Rows from block 3 of the encoder of a small image VAE, named by matrix and row number. Rows with one number belong to one neuron. Each number is 128 + 32 x the weight over its row's rms, rounded and kept within 0 to 255. All counts start at 0. Numbers have three digits each.
Before each neuron's rows are labels from the 100 images, of 14976, where the neuron reaches its highest value: "responds to" is what is common among them. Only what is clearly more common there than usual is listed. The data: photos of arthropod specimens (BIOSCAN-5M). In brackets: how many of the 100, against the usual share in percent.
# fc1: MLP up (encoder.blocks.3.mlp.fc1.weight, 1152x192), inputs 0-191
# fc2: MLP down (encoder.blocks.3.mlp.fc2.weight, 192x1152, transposed), outputs 0-191

responds to: order Hymenoptera (42 vs 20.5)
fc1.53:110139136120146140115191129107144172130124164098141137157199081144147132147115144115100109150128106093165068095092136107136118092149106122116114157117127135155116157115152068168143070149132145151105116146103158090118131087184103102110137150131079134152120156113043162163106063140151131152128169107123107104085128130091040168108105077143070142167113157102110093174071179145143118197153118160121146062157126145118172141220097117181149103101163148195150121066137140132138098155144167179094148128156146052094079176209130147144128119113153060137139154113103159112143131085177083118
fc2.53:131156136103165111187168149131109141128139141120141179103109145116211169095131120164111096128134151134112105121129139168083180104097084162103157155133103198134131187117121093180110155156136095093175152105138093149184116134131149157154135135191115083078146163081140093218143146158141160106064085097117074121147138110167115117144114135138110136100093172107158151106151155146126061167191131150118106115158144167136154143132166142178185142168151089127181165171147104171176179086150123136171114122136182149148101115189178126128105180103114147177109129213116109126173109157186096067

responds to: order Hymenoptera (57 vs 20.5)
fc1.480:127132133152117074123112134133055111208199150143127072133163102179134059119154146120157156080156128157131129099087157100121075140142092075159122117114083173101189082144150074208122095119155058116213105099155151137133151085137151138135146152171067141108081121139143181141164123126138082070098140121115117066137121104075136156152080100160134079099178100101166128155151160082125127121095129148191128119113120139109152102095171125145117159131118114132120180113134139169147130118082130112116115157188147144115162139161125120076163137151081063163166139155113184131110159109080194097
fc2.480:148126168121151078122142126135184199124054098143132117157128115176123081127087158125117133111116138168097196112132100113216113127128133175123135162082121084195145126123138119096176157134148179138146080146113168155165123121178185160106091164167146134147113154106171076101110206059114142095153092151143109130127169179114039104122192123168099187118140110162105118180114149181161148111180110160115127141141129123188179132146120112118167153086116158139129139157145177173116164092123088109103173171103122098144142196103127095150153122108134182091059122088101109167143161143117127123

responds to: order Hymenoptera (41 vs 20.5)
fc1.659:111127135114145169112152126172146129081133096092179159120144126086081142119122175109102153137126137080140147148124104104129132114143137144061142162134109167111157146128099156110114092207137132133079126152075091123149169117191113148124079115166118217113105182140153099101176126121134144150102171148108170184092131119156060145159098165050108136119115159137007176151118120105139130132158090108134216173101094091044157096148122115114145140147192175113109157099120121075120118148135162074112131096109093138147099074159128113100098076162150169099168092135084158130183131156107147148
fc2.659:110181111112108133080154158135149176144156120127125107130111105136128162148157123199124108114129145104087129129134094074164124139076150134105175146146135080175072181103075169105163130105100205126141150092076125065181147118107167169138109062170142097118166122116109073097158137127174127082115136134103145152100064085069073074120133118161140152111190062142137154046084164100152110138161146117121140092155135193086163196152164092096166098178131102137131086111170147144085152125135165122119140145122171121189103120053107132178096176138143144114138094144105120163090127152136100103

responds to: order Hymenoptera (42 vs 20.5)
fc1.185:092152071094102110102165144137180155104071131179170159134102153111090155152165126094119132099090147172117119101127108034115161164130095160103154121139122095135100176192134167190107148132185179145112134099163098111155148173127104163100204090223080154110105095185157079183100162119130086119111099102172123169105113108121138160091164103144110095120118111140126110116161087084155143096125134072132125152125130149165097193127053156143096086130165134167151124124190141116152143155088102164160114120106165136141130132172096079142141106104058124097126098163151117119203131102133074122
fc2.185:120115082140064135127014117139087123140104126155096074076139099160089112106086132116154118123178088043127083110141123140129142114131100160128085181200148081089119089138111195110104107075116110101154144105120138104143151131106125087088117131145143066100074155101146191146146098127144105092137133105164173093129122125075121120102119125124147159131093164114181088207118100158156135139155115110168093084135103068081144095133129172106110110156063134150191114152137084087151157121095114131131115147149162103121126129146094169077165093076108124211094180115068129115141073142119101106

responds to: order Hymenoptera (42 vs 20.5)
fc1.112:122158132136197109143119114108130144065112073165129160118109103204112106155131137148110113128113112110169110135103150071139117132255106151120079108126117126087111152156164137155101125098129060124136157136105108135147138145147142113153158106113067178106149132124148099128100095137108132145092149172201123109087144128175155201139182158156087125029114145073153131121186155103148156122138137150116112124123102106088105182096000158142062109156137125134140145179125101097106152153104171133131134136133158100112160125147082159125109115144087099143129070101120142103181159130121056126
fc2.112:147156105107087132133144136111179159074110167125119147138095097137094139048143124154159132067148105133077164166095120094100135106168084177066122142126138089162066119087167111122071107090081099102207167150109144166153197129152051114145103138169111129095138133120138162090129162157126132165159155070137116122120150061078154119103147176081116080124090128123147104143110072153125104100111134116157044147140143119044134119060074138097150107088147197171166131124151134128166077113078113130107105124138121099134151139100125141127098092076071147098120117111108104128190100187122105112

responds to: order Coleoptera (42 vs 16.8)
fc1.147:195117172215144150121155121114166117079068086137118119131139142147164112133167092121123124128114118165109119162178138112134099074111151141145101142201145095191112143101083107104112115075071149109126161181128133132140136183070128174194051147135068020136121125122144153120095050114156120132112153170164130127133128148168115132179151157124176141146140110122136169090124128107136093098121158123092137152173119151206086159106120150102090138074117135140144163136122098149119151095111096119073162194157081086143120073147160085135134149136122162117127142145085162104104159072091111059
fc2.147:089130105110169148146131173089177157116151172125131143131130119114164113168132129116192154159089126067136123122121184172131098089103109148073070109173110094115159171186125061137099140156169159129084130146140131153152144134151122129138131141164159211095096083111101131096136133101091117096170224116157126143120180167102174100130112134095155106130120117176089121159148091107132160148096112106138093146087121160077172088096079191095175085064142112103099130138159173135084216114140186098117115037129108143115139120137148127160153126146124138112088099173190145096087139161096078100

responds to: order Coleoptera (37 vs 16.8)
fc1.744:118179124104163141110141137077117126118128232101056109150107115123138164109142149117137176107127115068108197144095116141087143143162115109165168102132086127129153107150136137146074216174131097088119076081083106143147120098081172128126115173123118069065138096111140185138125149096157131127075071110100149077113153135136157137083101126127135117158138119132130067074113203184114062182117166182069116142111116117140142113105118077114159113113237120154148108109116121145123138182122110146180170113125201111098090182131135132123104132149118142125124170134147143101154065125160116151
fc2.744:116101118065138106136173112128122146105144120146132131103137163128153101144153042114061074121097111130121192074137154093135158131087143140162092126158093089122082073095119104151061106156177096202165153133112095112174150133139093137128141075043120133115174103076134142105147094138131149053134114102112177134118165117130098135090107110145172086142084137089128165122087120141079179137093164156108101132055142146132112164147139127142110148143102125062095147171154169151134107142172100109074162101131156159111134071102097144075126103111142138103148128212132067160108131046122194156

responds to: order Coleoptera (37 vs 16.8)
fc1.45:103157069108127119099112103212115123119129224138156106085107079121092102069157149105081180104100078129148143134113133150073184182146093069122084114101179086090168138137111153171151133139138123128128095115143127139149130131132096123144081191161128125136199135148093125091096119058141153134121142138114091136165164103065136157113130099152168186110050099124155133111085111175167076067061108096130120121138140204114113151145155074136176110125170136096156095152141145066126142167128129164161132134126142140136087149153122137128128150140136161102137100139191170109130228124121126090
fc2.45:132135143057110123112117145088138178089149173072060121168140048170187140130129150150122122174140216145200143111137126189120092124145142173119122090130184103106138091151130100113162111154132141080224134112059162108134118114120115125140130133131132099124118073146107147097097132162080161164118096144174122091142154083087144130082140081070120129128105076149068118132167084090136110126144151144088094131135149116136164047148090133123109125112092145173093109169173100079111123163089093124162182146128180106116105178123117110153112121071133105133093138114099109073123107080106079192

responds to: order Coleoptera (36 vs 16.8)
fc1.114:114114084144140109107132095170142142155187128105168099130067179126120092132111118109112121195110095129164098145129088159125092135168107131140151183161115156107092156142167092112115155104113054163143099076117160112095111112137171139206136103137163108113072147131117164164127127154164135116108158092157133114113078094181117137093157153112138111062106164119097142098115104150186133160115171109127102125175098157103112114119205148108205096135117134081120101135136109129090147143088123078139098113160188189182098195093083067118169165153128043155156097145057154110163110123126139040
fc2.114:135134101152118164204192128116179160137145112111162102112077151101095099141133204087126116157111113121151085141143136137147147100121195149058132102112149152117133122065141190100127049133144116143119199121139109141103188072140103145072135129091144129101144139122120135159185081154110081163089088145155105116147136163152099122100139086131144149122192212161136131094154088110119111149192161137148107083101093112125088176112142122096137183172115150135136160166153088152123146116056076080128119105108191060149154131145122135119162131125149039125101081117106145107062104083098151128

responds to: order Hymenoptera (46 vs 20.5)
fc1.706:111164075130110099126137141140117196116120068220099134126175097109099160070123097085118143113095105157102193137158132147147150119045065192147157096166137059132143158165142160150113195138152141138150133107103124160122079108191153188152184079194120046135177101129130132165088189114132133131081108101175167156109122124077184133108128108171121148187117123102111152100124089126149130098118162064132077147109103147185124143111106154151124109116163125137113120138158106171159164130069136170099168136109117120130096161174154131113127129092082168078108128095096112092124118136109078126
fc2.706:075128098127123107111121103122142129110097065153149111130114117112052128151095135190163112122103087106105140126150176106170152123104100167158049143099085044061143126143116151104160121069168110125145100143192141140096081119136104130138151139114132108036130129086154187141066059136126131096133128134149128101079125134140073093103136081063161077018120139120134138153087114137130197190135133082144082111141149138128091144142172145125103100161123107099096122170125093117094075142155114092126148138121133125041149097094145131126104094147158074191103161129147101093106105161135138139

responds to: order Hymenoptera (41 vs 20.5)
fc1.408:156110114105156172106104158136110069094160120122082108155107089032132121119133180128084084121156159077152094147121131146104149125184061126137166124130136098162143124178076151094095159148107118110113119126186140129147182167122100098166136105133131093167138158119049124099118172123109138157115108139119110197144128131109128221102107137154139161129138123132059139143043160156206159170113141191113163111106155140134125130077150114100199121177113091075129114084136113099131119081165099126081183098092106134149092155099105142111138038114162160186119117101112155151195113139136113124
fc2.408:107099091143135132105134172092134172095166124094102098083073105150104096118135120113112155066107140084110181069103140121104186114179121164139116172127082136100096113121075134128169085162095137111101076131107091116171124167206130077147074089137099141143154179118110152161135111103085170111094119087175180096070158121115053180219124125145190149132181143104140125140141103116122084033162070153149180137174148156097082111139135147083140142132097124140154136123138095150142144058157106164181092158136164121120155133154151114142133163133138110171129135105109148089087113099133196143

responds to: order Coleoptera (38 vs 16.8)
fc1.636:166106141132135146181080135124171151101143135113094124129116065177141147150182181073155095132173124099032113147141115112138110102146144090114228109119100074112059102090089146088132061126161120087136120101149139163116117123130087166094104197155176168155110096162116167113120125115078159172132066126106176106166127236195135175153129162121089114121109122126172085124197136081133089093129162139128085154118211182098105126114103158126111145141172114110141153116082141103122118141092100150129108124160148130137102142120145096139146186121111124126150109097112067157124108154146101103
fc2.636:166106098153103118116100088096162067134116138112062079145094131164151146132149068131048122056158112127147096135109087133165126117159122096113145153113157111159087098138114169156090123158058083124092096101127184114166116092095139117117180113093122153135217113143116135120161137121077134130123192185114127163141142083142075114215154114109126099141111165142150114139125133165091192085147121124120111115118090116212136152120056169122115134163110161134100165165132171142075142142157099162067105120117117169061114122122131207138143157159093131117119165168101109057149095105163086099

responds to: order Hymenoptera (46 vs 20.5)
fc1.202:164113170118169207144179156096133161092160090128168096142131123107167138187159120051096114119195139130082132185115184108124106136141162049124128156193112152138196154177106138128131163161172144073098100134145149119150123136156104122150144169139160129138153142104146114105117153124070183172098132100111057108103173161136173170115117164095136071093079112105095117133121132140101081127104129137117095129130116115104133127157150131129119101105137104085114157174096119112144129092136118113052107169101069102091098129176121128138196090107067173071123151157151143168220139140062091123
fc2.202:137100105131137175163103116145089097130145134081186152113134125099065109130165162135133124077121136136177111118115133118162114100143153109135148118158090124145125121115163136170088128198093118092157212079069105169158192133146168109109076105130134099101117113148145075174153041109130118091147136153092116083144081171110130128118137111186134160134091148129158164149190166214103150124206123076149120165103071177177184106125136122139087154139127183095077095147132126131131067135162147137136148211108201149149088138168086136119110111125135077126125136078159153136124133194126086124

responds to: order Coleoptera (40 vs 16.8)
fc1.473:130076163174130132161164163143188092123139097085112105113139097168136108135098179102137144097112104148099134108148099153065057097091119168186153080117164196108077164097140187160140162175102128110098097112102138100104090172087109074153138123123143100211098169141112161132131119099135103135138130145147144180126162161123087184083093126077138119148140163143175157136119126062116115104084188167161139114104168108134065137111074163132177175048146076088136134110071128168140172082055102118113161154138142079139177128164155127113140154138098140152135137164138139120094095082154101154
fc2.473:152151154130135177149102151106079042116171138105130153072060106131066109120113081127109132097185074135110139100145173099111112123145152107162149119143147101153121152070151103086182062123134111109099135171134082147145173069099085149170121183076121217152138142072146094156172184138186128102088040101179103114132112049114098122137107125107101124098114123124140081097153116144149095086153116107108162131123104126178173100140126134137112139107104113108100133119128156118126090102158132202118156176101130148144112102096136155112102068134110104138127105104104137130127206205195120107