From a checkpoint of a small image VAE.
Model: 7.8M parameters, 48-pixel images, encoder arch convnext_v2, encoder norm layernorm_no_bias, encoder activation gelu, encoder patch size [2, 2], encoder depths [2, 3, 3], encoder widths [96, 192, 384], decoder norm layernorm, decoder activation silu, decoder widths [32, 64, 64, 64].
Training: muon at rate 0.0053, 6600 steps, batches of 128.
Data: trained on photos of arthropod specimens (BIOSCAN-5M), 8.7 epochs.
Rows from block 4 of the encoder of a small image VAE, named by matrix and row number. Rows with one number belong to one neuron. Each number is 128 + 32 x the weight over its row's rms, rounded and kept within 0 to 255. All counts start at 0. Numbers have three digits each. After the name is the row's rms in percent of the matrix's.
After each neuron's rows are labels from the 100 images, of 14976, where the neuron reaches its highest value: "responds to" is what is common among them. Only what is clearly more common there than usual is listed. The data: photos of arthropod specimens (BIOSCAN-5M). In brackets: how many of the 100, against the usual share in percent.
# fc1: MLP up (encoder.blocks.4.mlp.fc1.weight, 1152x192), inputs 0-95
# fc2: MLP down (encoder.blocks.4.mlp.fc2.weight, 192x1152, transposed), outputs 0-95

fc1.734 113:113127091106104136167131144127116144141134115166154085140102129116124159108046119072149153178136141153137118158132081122146114121150118149138133114168087082077089104052180137133096125119116118102134062140164141092144095076084148156124125105062165192182133159139155113147255125116098131084
fc2.734 103:149125092115066167152121084073142169129131119144088123106166106119115172112097120138042166131155102109080168158108143126146128158138177140147123089094079168112130156131094120077175124098117148115084114137097080115098205152048199147152147114135104041114122139136173090164077167159180109118
responds to: order Coleoptera (39 vs 16.8)

fc1.407 090:175099146187114136107137113143103182144132144100114118117163101150109124119132087142180069121131117118129174141174176109092144133147082135251086122114175120107057126130137136127102115140144121079172093137156167152127118070083110171128115111080149135077145075105184142136184133141101155115
fc2.407 099:117102081133094173109170178118161153135120096143117091145106122128124105142134140121132127118127145108140114147109166086145114085123087106121121165086087146102140039060203159153137087073100137140195086117197072107165146163153129159116131171175140131117123098144064117136084123105143103104
responds to: order Coleoptera (37 vs 16.8)

fc1.535 097:131143151127089094134161140170113037129133132116148096176101127112107152109100156147095123212129111137165156133096132140159134141117133139080166127151124118067155126140061050120152073127137035152146117165145121128138100116177058147128131159072111109125110158102114133136155122153077174156
fc2.535 082:139179125092060158148113154083131090129196126066124058116107125123144207102187108139127043085170111117136097108118171169123130132149189141097138153161157132096123116139128151080078097144130125068124155101092131130098122120135135145169056138108144154082132109114124157144133102130147105177
responds to: order Coleoptera (36 vs 16.8)

fc1.362 091:125083149099119159098123209119131143168169085126082118089136123085128151138166105074073181064039140109080139112116149063146122156107150082109163181088082182137098049110081092181175086165179111165144115122168093079164078191115132113091144143132118067129099168172139144160132148131121086132
fc2.362 083:174153137104110122080186086137097179158142158122104165127145112059136147129142110160144117140136081163169108133139160123159161136078170140134133074100137121199126101156151097117130120171140168102109171116124056081139122133114148118103065163116158185107135122128131166121150142091169109153
responds to: order Coleoptera (44 vs 16.8)

fc1.171 088:117115130068168147132195049084069100167162112135129103143144094116100158162146150079110110235102139127097114150140095111077136226126131131105167130121147122165102152107108160063122152104145125126132148142134044093173115108121114103175172138130110164103135100168130142128105110099111128153
fc2.171 087:088126150128111151119123153087084186152165114123163095124131159104148141123142113137137114108133138085086192168144081123165124106109105205177137127125119075195178075094101149120141178139147124091079134116151121191124141149135102131092142073086164092138154123103153101208086188152139089122
responds to: order Coleoptera (38 vs 16.8)

fc1.552 093:216108100079127106039132120076183110108075064074126115090095136135134158182075098116166116196135154122137164121141113112106079121160162144139098120082183122122161094110166122136140159159122174227186158114052086161115092107126116127129143133114153142131114111154106124125139134195085120131
fc2.552 097:145138119129175083121120178060095153162165190154115111113143118150158092138122135202164135096127093186173129146124178082122108165172134123168108149079124119136131088118136056171136134098180164083152091063137108120145121101067178142122146084118173061146116072125119131094138140115110135115
responds to: order Hemiptera (29 vs 11.3)

fc1.649 122:127109177109090112116165091106075121047124129199097146129133140118125091184090164133100064134141160162153130125094100122122156139059152128115190128110104141107092077156128066186145168177149093104136104097124130147145134053109107088128081153098141116103106164139134168087176166154089139120
fc2.649 105:168206124116120149164164116163154154159131132089147130152055100172131100177151150099109159043124103077130112132116160151090110140131113104151105106080077186082095100150127145102110114156107108094111114087185104121106080082127070130160141116145131163207170080186094186111126131114096122101
responds to: order Hymenoptera (43 vs 20.5)

fc1.201 097:171123081180124121127075119133172151118161110129093112138063121142152101106139168162137147185094099130149143146102125197101132186175124108121203119099145108073130108154123118128074138145125103165192117125131114088161081081193089147163084206116125102114160138128146127106097119102108207122
fc2.201 082:119152142149098109130150163152127144139097109148094112136121129102104145148147159045149096147120083123154141083108113156144130099144079191132145106175136170148094184140171147089122155174183091123116149116147150103110089163109131200149141144069142136097182150121134113102078105129112118176
responds to: order Coleoptera (37 vs 16.8)

fc1.127 099:150161102093123051097158159074108117120179120134101175111160122128126137101089057140145181140136137144117113121125163122142067106090132121172169105122151182128105192103164161094136133213125064097161142136072104129185132112132115162074116106124129137129127112162143105092199140128134149124
fc2.127 083:154139061156138192115128076103125122123088098113115191138148105064191140183088169103172132134184099130179151096123170147151168093137148106104107100122152125109084111115115158158122115094149136138038182124115090116190101121114192118106094108113133115047163103129135102164107114090114117087
responds to: order Coleoptera (37 vs 16.8)

fc1.163 107:124119124170152117130151039123134194132110131076126125202104136100121096126112166122141117139114186013095130149169124109116111148044126095071170121144123146128164116118104120139084168076097177106168127089127125165079108146093112092134163078149097127152137144160100156160129088133059102175
fc2.163 108:134082225109136073195163142084102101097154085158191161115084092107148117084097153180177140135128119149174137130135154150139165149110131096192092129154129127138133154089175181113112095088134178091090123151132141117126116131093135086151179143062112107089107091129139078122069085109105145047
responds to: order Coleoptera (36 vs 16.8)

fc1.359 109:120120103135112050132190117089077102109105124099155106142087096133132141115159155150083153108119167130079081172151166112149137113174140178071196119113164032163099152155162173169124115161132152135157121136107123101171170138156148152140145058199134121141148110092121160100111120126155095121
fc2.359 088:111135161097106085073120078138064131081166188064115164086145172148154123120155127162151116112169093091169117136163142158112115190100138099094171155106125131106166117115073141076138139172138125119133147141148070136153180120097121143140151150102121138128171073112136155160138150169187103154
responds to: order Coleoptera (36 vs 16.8)

fc1.706 098:127136135117126168134176114107167145148111098125178177184144072143101128155193135158128080114113151152146118071106191153126114158159080112121095119153121054106111105172125153153085136154104117071158162098132158099102175155214163150115127146132131117129121199107070124136164141082130092135
fc2.706 096:100154158131125165115135136133175139101149073089122182181168106084087155103139100072201146154116108185110111107079123105166063136153117144136131120124111107087094115147143092112135152055134172160144106096116141145110118135123105121115113130138153141118136173129118110127149086164127173147
responds to: order Hymenoptera (41 vs 20.5)

fc1.242 094:130142130095123112112137104103117132154117147054140113143091126091054137166137157163113047128174164120114128147173102138122149134117138093106147100099128156097108117145108086165162093118172128159112170133160118139203116146063098131073156103185116147103076071087164184222110106121117124185
fc2.242 082:097146158147105130170157130115107178132148159103123138122131151166126114152154121168179119093132127147109095194157127156119112200108083167128136143164122092103138090116127177172157167178116167169067123134126053118135176082102182059154122153127117070105138082129059138131123157125128098094
responds to: order Coleoptera (40 vs 16.8)

fc1.536 102:136120105146082141162102151103147113120132170170124147093182170179157154108171130144099106118120116120140140131054115102155069069113135107128083140121141044110100103091098188202149129164152137107125094117082141143148138174147177131186100134094073183131194120117166170128196113101186058090
fc2.536 098:085116165109145106212122124158171121097154141143164104176107106119174136157104199089139132113125173098082123130052159147134140131133064088107164110095139147138113111143145177098163087130097073155110065078152178103094160113146195160161207104164117140107165150093128119103104104190115140054
responds to: order Hymenoptera (41 vs 20.5)

fc1.641 103:121174157069122109140129104139094092145128160098153118122128155088112086149160120118067091172160120124096105090117136141151136104147135059109108132168131110157112142120144149107137150143177105101121105094089136056183082057172144157148137148101163132084145111149108128113204126187174128143
fc2.641 100:138167135129151134111147138161154163142058123089177144167145146133172147139138119098136077080095200080058134116144169155122090140166155103093144094111116141127140137084147107047130141149216101152093061130089108144117146120140079165111104113075088148100105117141127173101189136171105113126
responds to: order Coleoptera (39 vs 16.8)

fc1.653 110:134118099095155183132154081129098125188127133131129126213123082185155144132098166126118087186120189189144100136132162014186143124118117131110137146104107144089136114098098090189096067067172094104138131096144166098148079145126209154072097106137164124101072113139079148078144152103137122136
fc2.653 110:177111127142122107130147152135153081150018143153128106112108120112207147114119090092089119037144109107120149167120176119128135102145143139138117156102047152146078062067110117135159129116112166064148096145105134093126149103178138123139114186138194165070126080135113129104129135152090134126
responds to: order Hymenoptera (47 vs 20.5)

fc1.485 093:112128123141152176072088104075103107102114084153124146143120120144184144170193130120161129093154103092140110095196113143132107127135105155147121123144125159101077068164109125128122138100141128100150075155144066148123110167192142071121125164113149122148101107091153096128129172185158170078
fc2.485 091:125088112175139125092142214095096143021144080143146123196105108034115112105109107098127156106123125092118125153145169119142150172143060059084135111141154093141140140106179144146148134179142135215148111128156162133159149149155189149080158143153126149141098076199062199121100168111093154118
responds to: order Coleoptera (37 vs 16.8)

fc1.566 095:092078167080147177076117179097146079095097094108099146151091156177113104126121143110088109135168078102101086122115104125111131086157116111162122116154185118130111097145111165172120199127131145123142091079070054148089146138134150132121112109092097136099079143158124093144156149172143143133
fc2.566 094:167139134174116067138138162151118088135114156037116136087120146172041066133098091084203081101073110147080150107121078161096109111124128119166102179193098064094201112104135151184143115121114111202185097115085123161054107130139150159093131164165133115134099112138105147149112152133106113161
responds to: order Coleoptera (37 vs 16.8)

fc1.618 103:111154149146158141154128157165097147178126149135165172134136117226136124157146094148115130166156114135136162131161191109136124157122125082123069113096181116153092090135076138171127100091152137095133194133140122042156176140166116157131080092163185117135173109087057136097113148098141095175
fc2.618 119:059111119119065140114188112102120111113157139154066170131125123157106126089169127146126138149097167104144122123101142120137192092150156122156124097071111112079117146130154134150114104123110126115138148170042142141171131139142139170163162124119161080143132168155108141098106098133147106084
responds to: order Hymenoptera (45 vs 20.5)

fc1.128 099:158108128088124108061134126105150166136134108194104143123194090129110172180117150116141172171167115070107157098099114093090114147115102085090039112108189119115137098098128138155148130127124100106196147056110080061072158147105129136167165159183156162116152106183115068095105108170079126094
fc2.128 106:138171107160111084189133129136134133139200153164127113115062122125124172091145173164141138076096129156188138059133145155166154171078126103153128141127130122118137116160126147142085146188124135152108096189063131163139071122146157131150120070142139092136076067117132146152097129112100113130
responds to: order Hymenoptera (43 vs 20.5)

fc1.518 095:166158122176144117114118156102180119095145137075129139187143149114152134160134094178117081160090101169116121141102154108104139083130123169104114128144132168147096150162107132160117078087142093108215118064125120101130148155166116116082134088113158130198153100142105144150144186148185095158
fc2.518 091:086129215200088112164139138097172109169184120117128217146120138127163105155105108122139112121110178194130129102143158155096083108132132105142119099114084110101160131098181166110089124131220141110120172150137152138155156141115107111125107123083199202080111134095158137144151147167191113139
responds to: order Hymenoptera (41 vs 20.5)

fc1.215 095:128073114129115109136168106049160085079121184148091123099116113133139156115174120156035123160160157107183113102153148098071107080134115148118102147206139112134145084147114114158128149103140055128137133139057145074077121111140090112111138093078175147145130152094158097169188117173125113164
fc2.215 097:115118104152141129092119210132109180151104170095129136144204145054095159150115128157169120187122123019063187110170130086151070155109092138117121142107127096139126099076125177124126131148150101127134121095178116175159172144140096108117073123146136146112162157160166091118134127147078124173
responds to: order Hymenoptera (47 vs 20.5)

fc1.448 097:185116151172076160133108170128117158100132130119130083084081108123115143075164136146113143113099090168189106079146173158171126119100120080152083104096119178098085127177106092099158152133140105168174134177155129138112110044100108072106085185133167137138114109164106117134135131120094141179
fc2.448 097:164127145112111109127136076100112150140049106168110064195113126124170088120108076109109129082169110114113142127165092111126074115141152138210127185105136192137097095132132133109113088164074087109158161146156191104086142117175138146176149107154152170121174115190113104078115102140148097160
responds to: order Coleoptera (38 vs 16.8)

fc1.252 098:103174198103146127083135091030145127105163091138141079084156147105146107143092165105133103142122205148149122097103102121103126147171078138095094164137086070112192102152162079087101131114112158102183116124111170153153089131164116105160108149099071091046089136147145133125163140178109166117
fc2.252 090:122133087076128139105113162141112160141129099206137073123110176138131194099145148170145111132118136110138116108176140161113101120157146183117121123091107149174121163070145130147089099129155140114117142097123152126233126144093211098142068143118139105184122155110053127145128196131151105158
responds to: order Hymenoptera (41 vs 20.5)