A small image VAE, trained from scratch: encoder arch convnext_v2.
Rows from block 3 of the decoder of a small image VAE, named by matrix and row number. Rows with one number belong to one channel. Each number is 128 + 32 x the weight over its row's rms, rounded and kept within 0 to 255. All counts start at 0. Numbers have three digits each.
After each channel's rows are labels from the 100 images, of 14976, where the channel reaches its highest value: "patch colour" is the nearest of a few named colours to the mean colour under the peak. Only what is clearly more common there than usual is listed. The data: photos of arthropod specimens (BIOSCAN-5M).
# convs1: 3x3 conv (decoder.decb.0.0.convs.1.weight, 32x32x3x3, each kernel summed), inputs 0-31
# convs2: expand pointwise conv (decoder.decb.0.0.convs.2.weight, 64x32x1x1, transposed), outputs 0-63

convs1.2:116119201133113079154148120155115060144094088118144125141170147132201113133114070124136134090167
convs2.2:098047128107096196142133127149121140132152185088119146122088138173156112145096144140121155170104171088171161121115119162170074129140128114166182130163155105081075156098143162099131137194167157
patch colour: white

convs1.3:130135068185140086124139125083119123088082126181114147153103152120097166117103133119165112199182
convs2.3:138140064182068089174139156140116134102074098093100124168070106111077124086133145171121108146113105109123141172186142111085119138131193099157134128109205124133161128054098136114107143120142125
patch colour: pink

convs1.7:142171110050145187105144143161144165144157158122115096107151112125088178076090133146121145182154
convs2.7:150136106097112102125125072102113154144089154154129120217169116168096057162115094195112124150133089160151128134118138040095142146073107108122105132081135136162102160146128140134131130139096201
patch colour: pink

convs1.24:153211103067133092133113181144147154169115147132173102134123145094137136141148093203140147151140
convs2.24:128137102084158166144170127119205096108141132107155133074123053050128168169187106132148140141112120154086124168190138167107126109109142151158137134161062169086119167132161133113103136139165106
patch colour: pink

convs1.25:131113122139127118092132103151155130104074109180097162130136107173123112071120201095094203096138
convs2.25:139091095108160135041123172094086153219148126114119132085125132132128154082064129150096095136140170115108129133142121119133105159136120158127084173145171103122188147080089096159099170147089089
patch colour: white

convs1.20:177128123110176074086128074135116054132072116177107097131089142107097145087157108102132128141120
convs2.20:091192094044134106151067118094101148171125117170172122140126107157151116157137127171142141133096080135153109128102140030203116120112138183136119162170119082113114119114104107162132155111108141
patch colour: white

convs1.28:172141132112145118103111096149139111087134141168134163058095045060103173136114134156105106146115
convs2.28:156148169109075162119154104165071155151163093177135140173173131173118129145131070103091145120099099115156086156111098086132123146119087172128115118174075146123087115112114184097067203107123120
patch colour: white

convs1.23:141094153120138106127139208112126110150085134102093198086143098100206120157178131137140139119112
convs2.23:119077146102096158113144126117114116101166122126168096094142142095135165157127138114136083139153201156190114121162192136113180092183099133139117083134092141081111076164103167088210145151155119
patch colour: grey

convs1.19:131137135124076154131085142115116148110099159051129147104139130143226086150127098152135144070128
convs2.19:123086119126101138140139175114079152152120147150137183092138126094094164097129120175177139164102197104118166102095138119159121082158114127098155116173099147112081044091139174189136184153115159
patch colour: grey

convs1.13:082172101058123111088119122123117104156127097131083171177144125095063106146145093154101083157134
convs2.13:139098184094096051180141115110120105139110088156113095110222169117132127117122186147130115102156127149159139116126106098119081071103161126094096129088119155122129104176082130140201160146171125
patch colour: white

convs1.12:117120132158176080154124111110105146148104078185106117137124113130086178131157137083134100224118
convs2.12:108164100143096120108099079144131141141112196218161151119132151162135135085081105139184125092178111161079090138132177101131088133072121139153144102125115078123123120134121069104083188112110167
patch colour: pink

convs1.9:109089104114156156133173125150159121116115152094144158160151140111047096100218144124173099122117
convs2.9:170176132141146131157152107134113141091216095161138115143118136145144115085158111087133139076154115171105094132151113080151183076091205131161188114056154147155143111159113120150148165118089125
patch colour: pink

convs1.16:160173136127168160164138189100115101146118156132185127171148156094057114166126123150134076090141
convs2.16:130188170158127142140141150077128117065156130135121056136139132099127111112127083147119135076149060120097117145126057151169211076083117081128127154131128092125154152109109118110169115146182167
patch colour: pink

convs1.30:062142168127137132124084155116172124159164103125101131115132122174120091158134174159040134081111
convs2.30:131163164114084116109120150230149150101121158083084198110133090082126147133124077109098189112122138123090105137131153081187138099114126088102114161142108153132142133094113117105103164052164126
patch colour: white

convs1.29:103099204149091097106131081156125113113149129167129095068107107180083131095099135107112151077151
convs2.29:087149117155193065113165080051112131083082115125103116154116190092172117163088079093161139151135148158133116143166101110142099065086099143149151159166133167101118132119146103097157157120094134
patch colour: white

convs1.10:140090181104091205105080127159126148155116155101053133125097132164163127150102157112117132080135
convs2.10:099177139147199118180155181138114075086112125135136181113137117126138130156108121115119167127035153050126160140102084127188129102171165118133112089181135163126172166135136123133142125162138164
patch colour: white

convs1.31:128124107100110095135095152125132146105121084142155093128132157122255121146126144178116130104094
convs2.31:116188106120128106113080086131129168104160115165107114142144149115129110122119092097148097081127107186155063081100136160173060095082149136120138098047170134123138147174136054105139175141127116
patch colour: grey

convs1.15:148148089144125108104127148094179195115111111088139054077093117142087159083150167125111141161145
convs2.15:117115085172142127147141050098090130142111114136166195116069106143172089142171140086111152155114115102153151124057159170132128105130122102143129107153071133133169161121125206175107066115147149
patch colour: pink

convs1.4:034126098142103098136161104100125099089119129121160120095095080157114118103131116135130105216148
convs2.4:103004140191135133095132150151141101150121125150158164145142086118176122097165124110098124126132103106122125143089130164139138123147032124127148138153128144225103165120104135139154112120138084
patch colour: grey

convs1.17:168139113177135164152138177131111188116211116135148121143096113123165101197126120155103161125089
convs2.17:138098126093088095150182055150138140151138101168127115127167123075132102184163152212122142120092051112142119119109128070060146142122078114088120138152143128112088125158109160106122158124117182
patch colour: grey

convs1.22:113087205118114145113141130185121102130154146157086107092128082170136103110129109105067175073133
convs2.22:116110120151139163162088108143121094096097154118108135178148181069149130146104179155115118111120135183105094092123116137184148115146196142107144198097116204070175104118072145090099127160135137
patch colour: white

convs1.18:136079112151140153147139146121097101141145141119159220120164182116080078181139150159112089140152
convs2.18:130165110081191141121129170079123129099136116121081134155133182170179115061110138109073146145201154158145072142124110096094122165094130067161140106084094121126157141145132139164191097148105123
patch colour: pink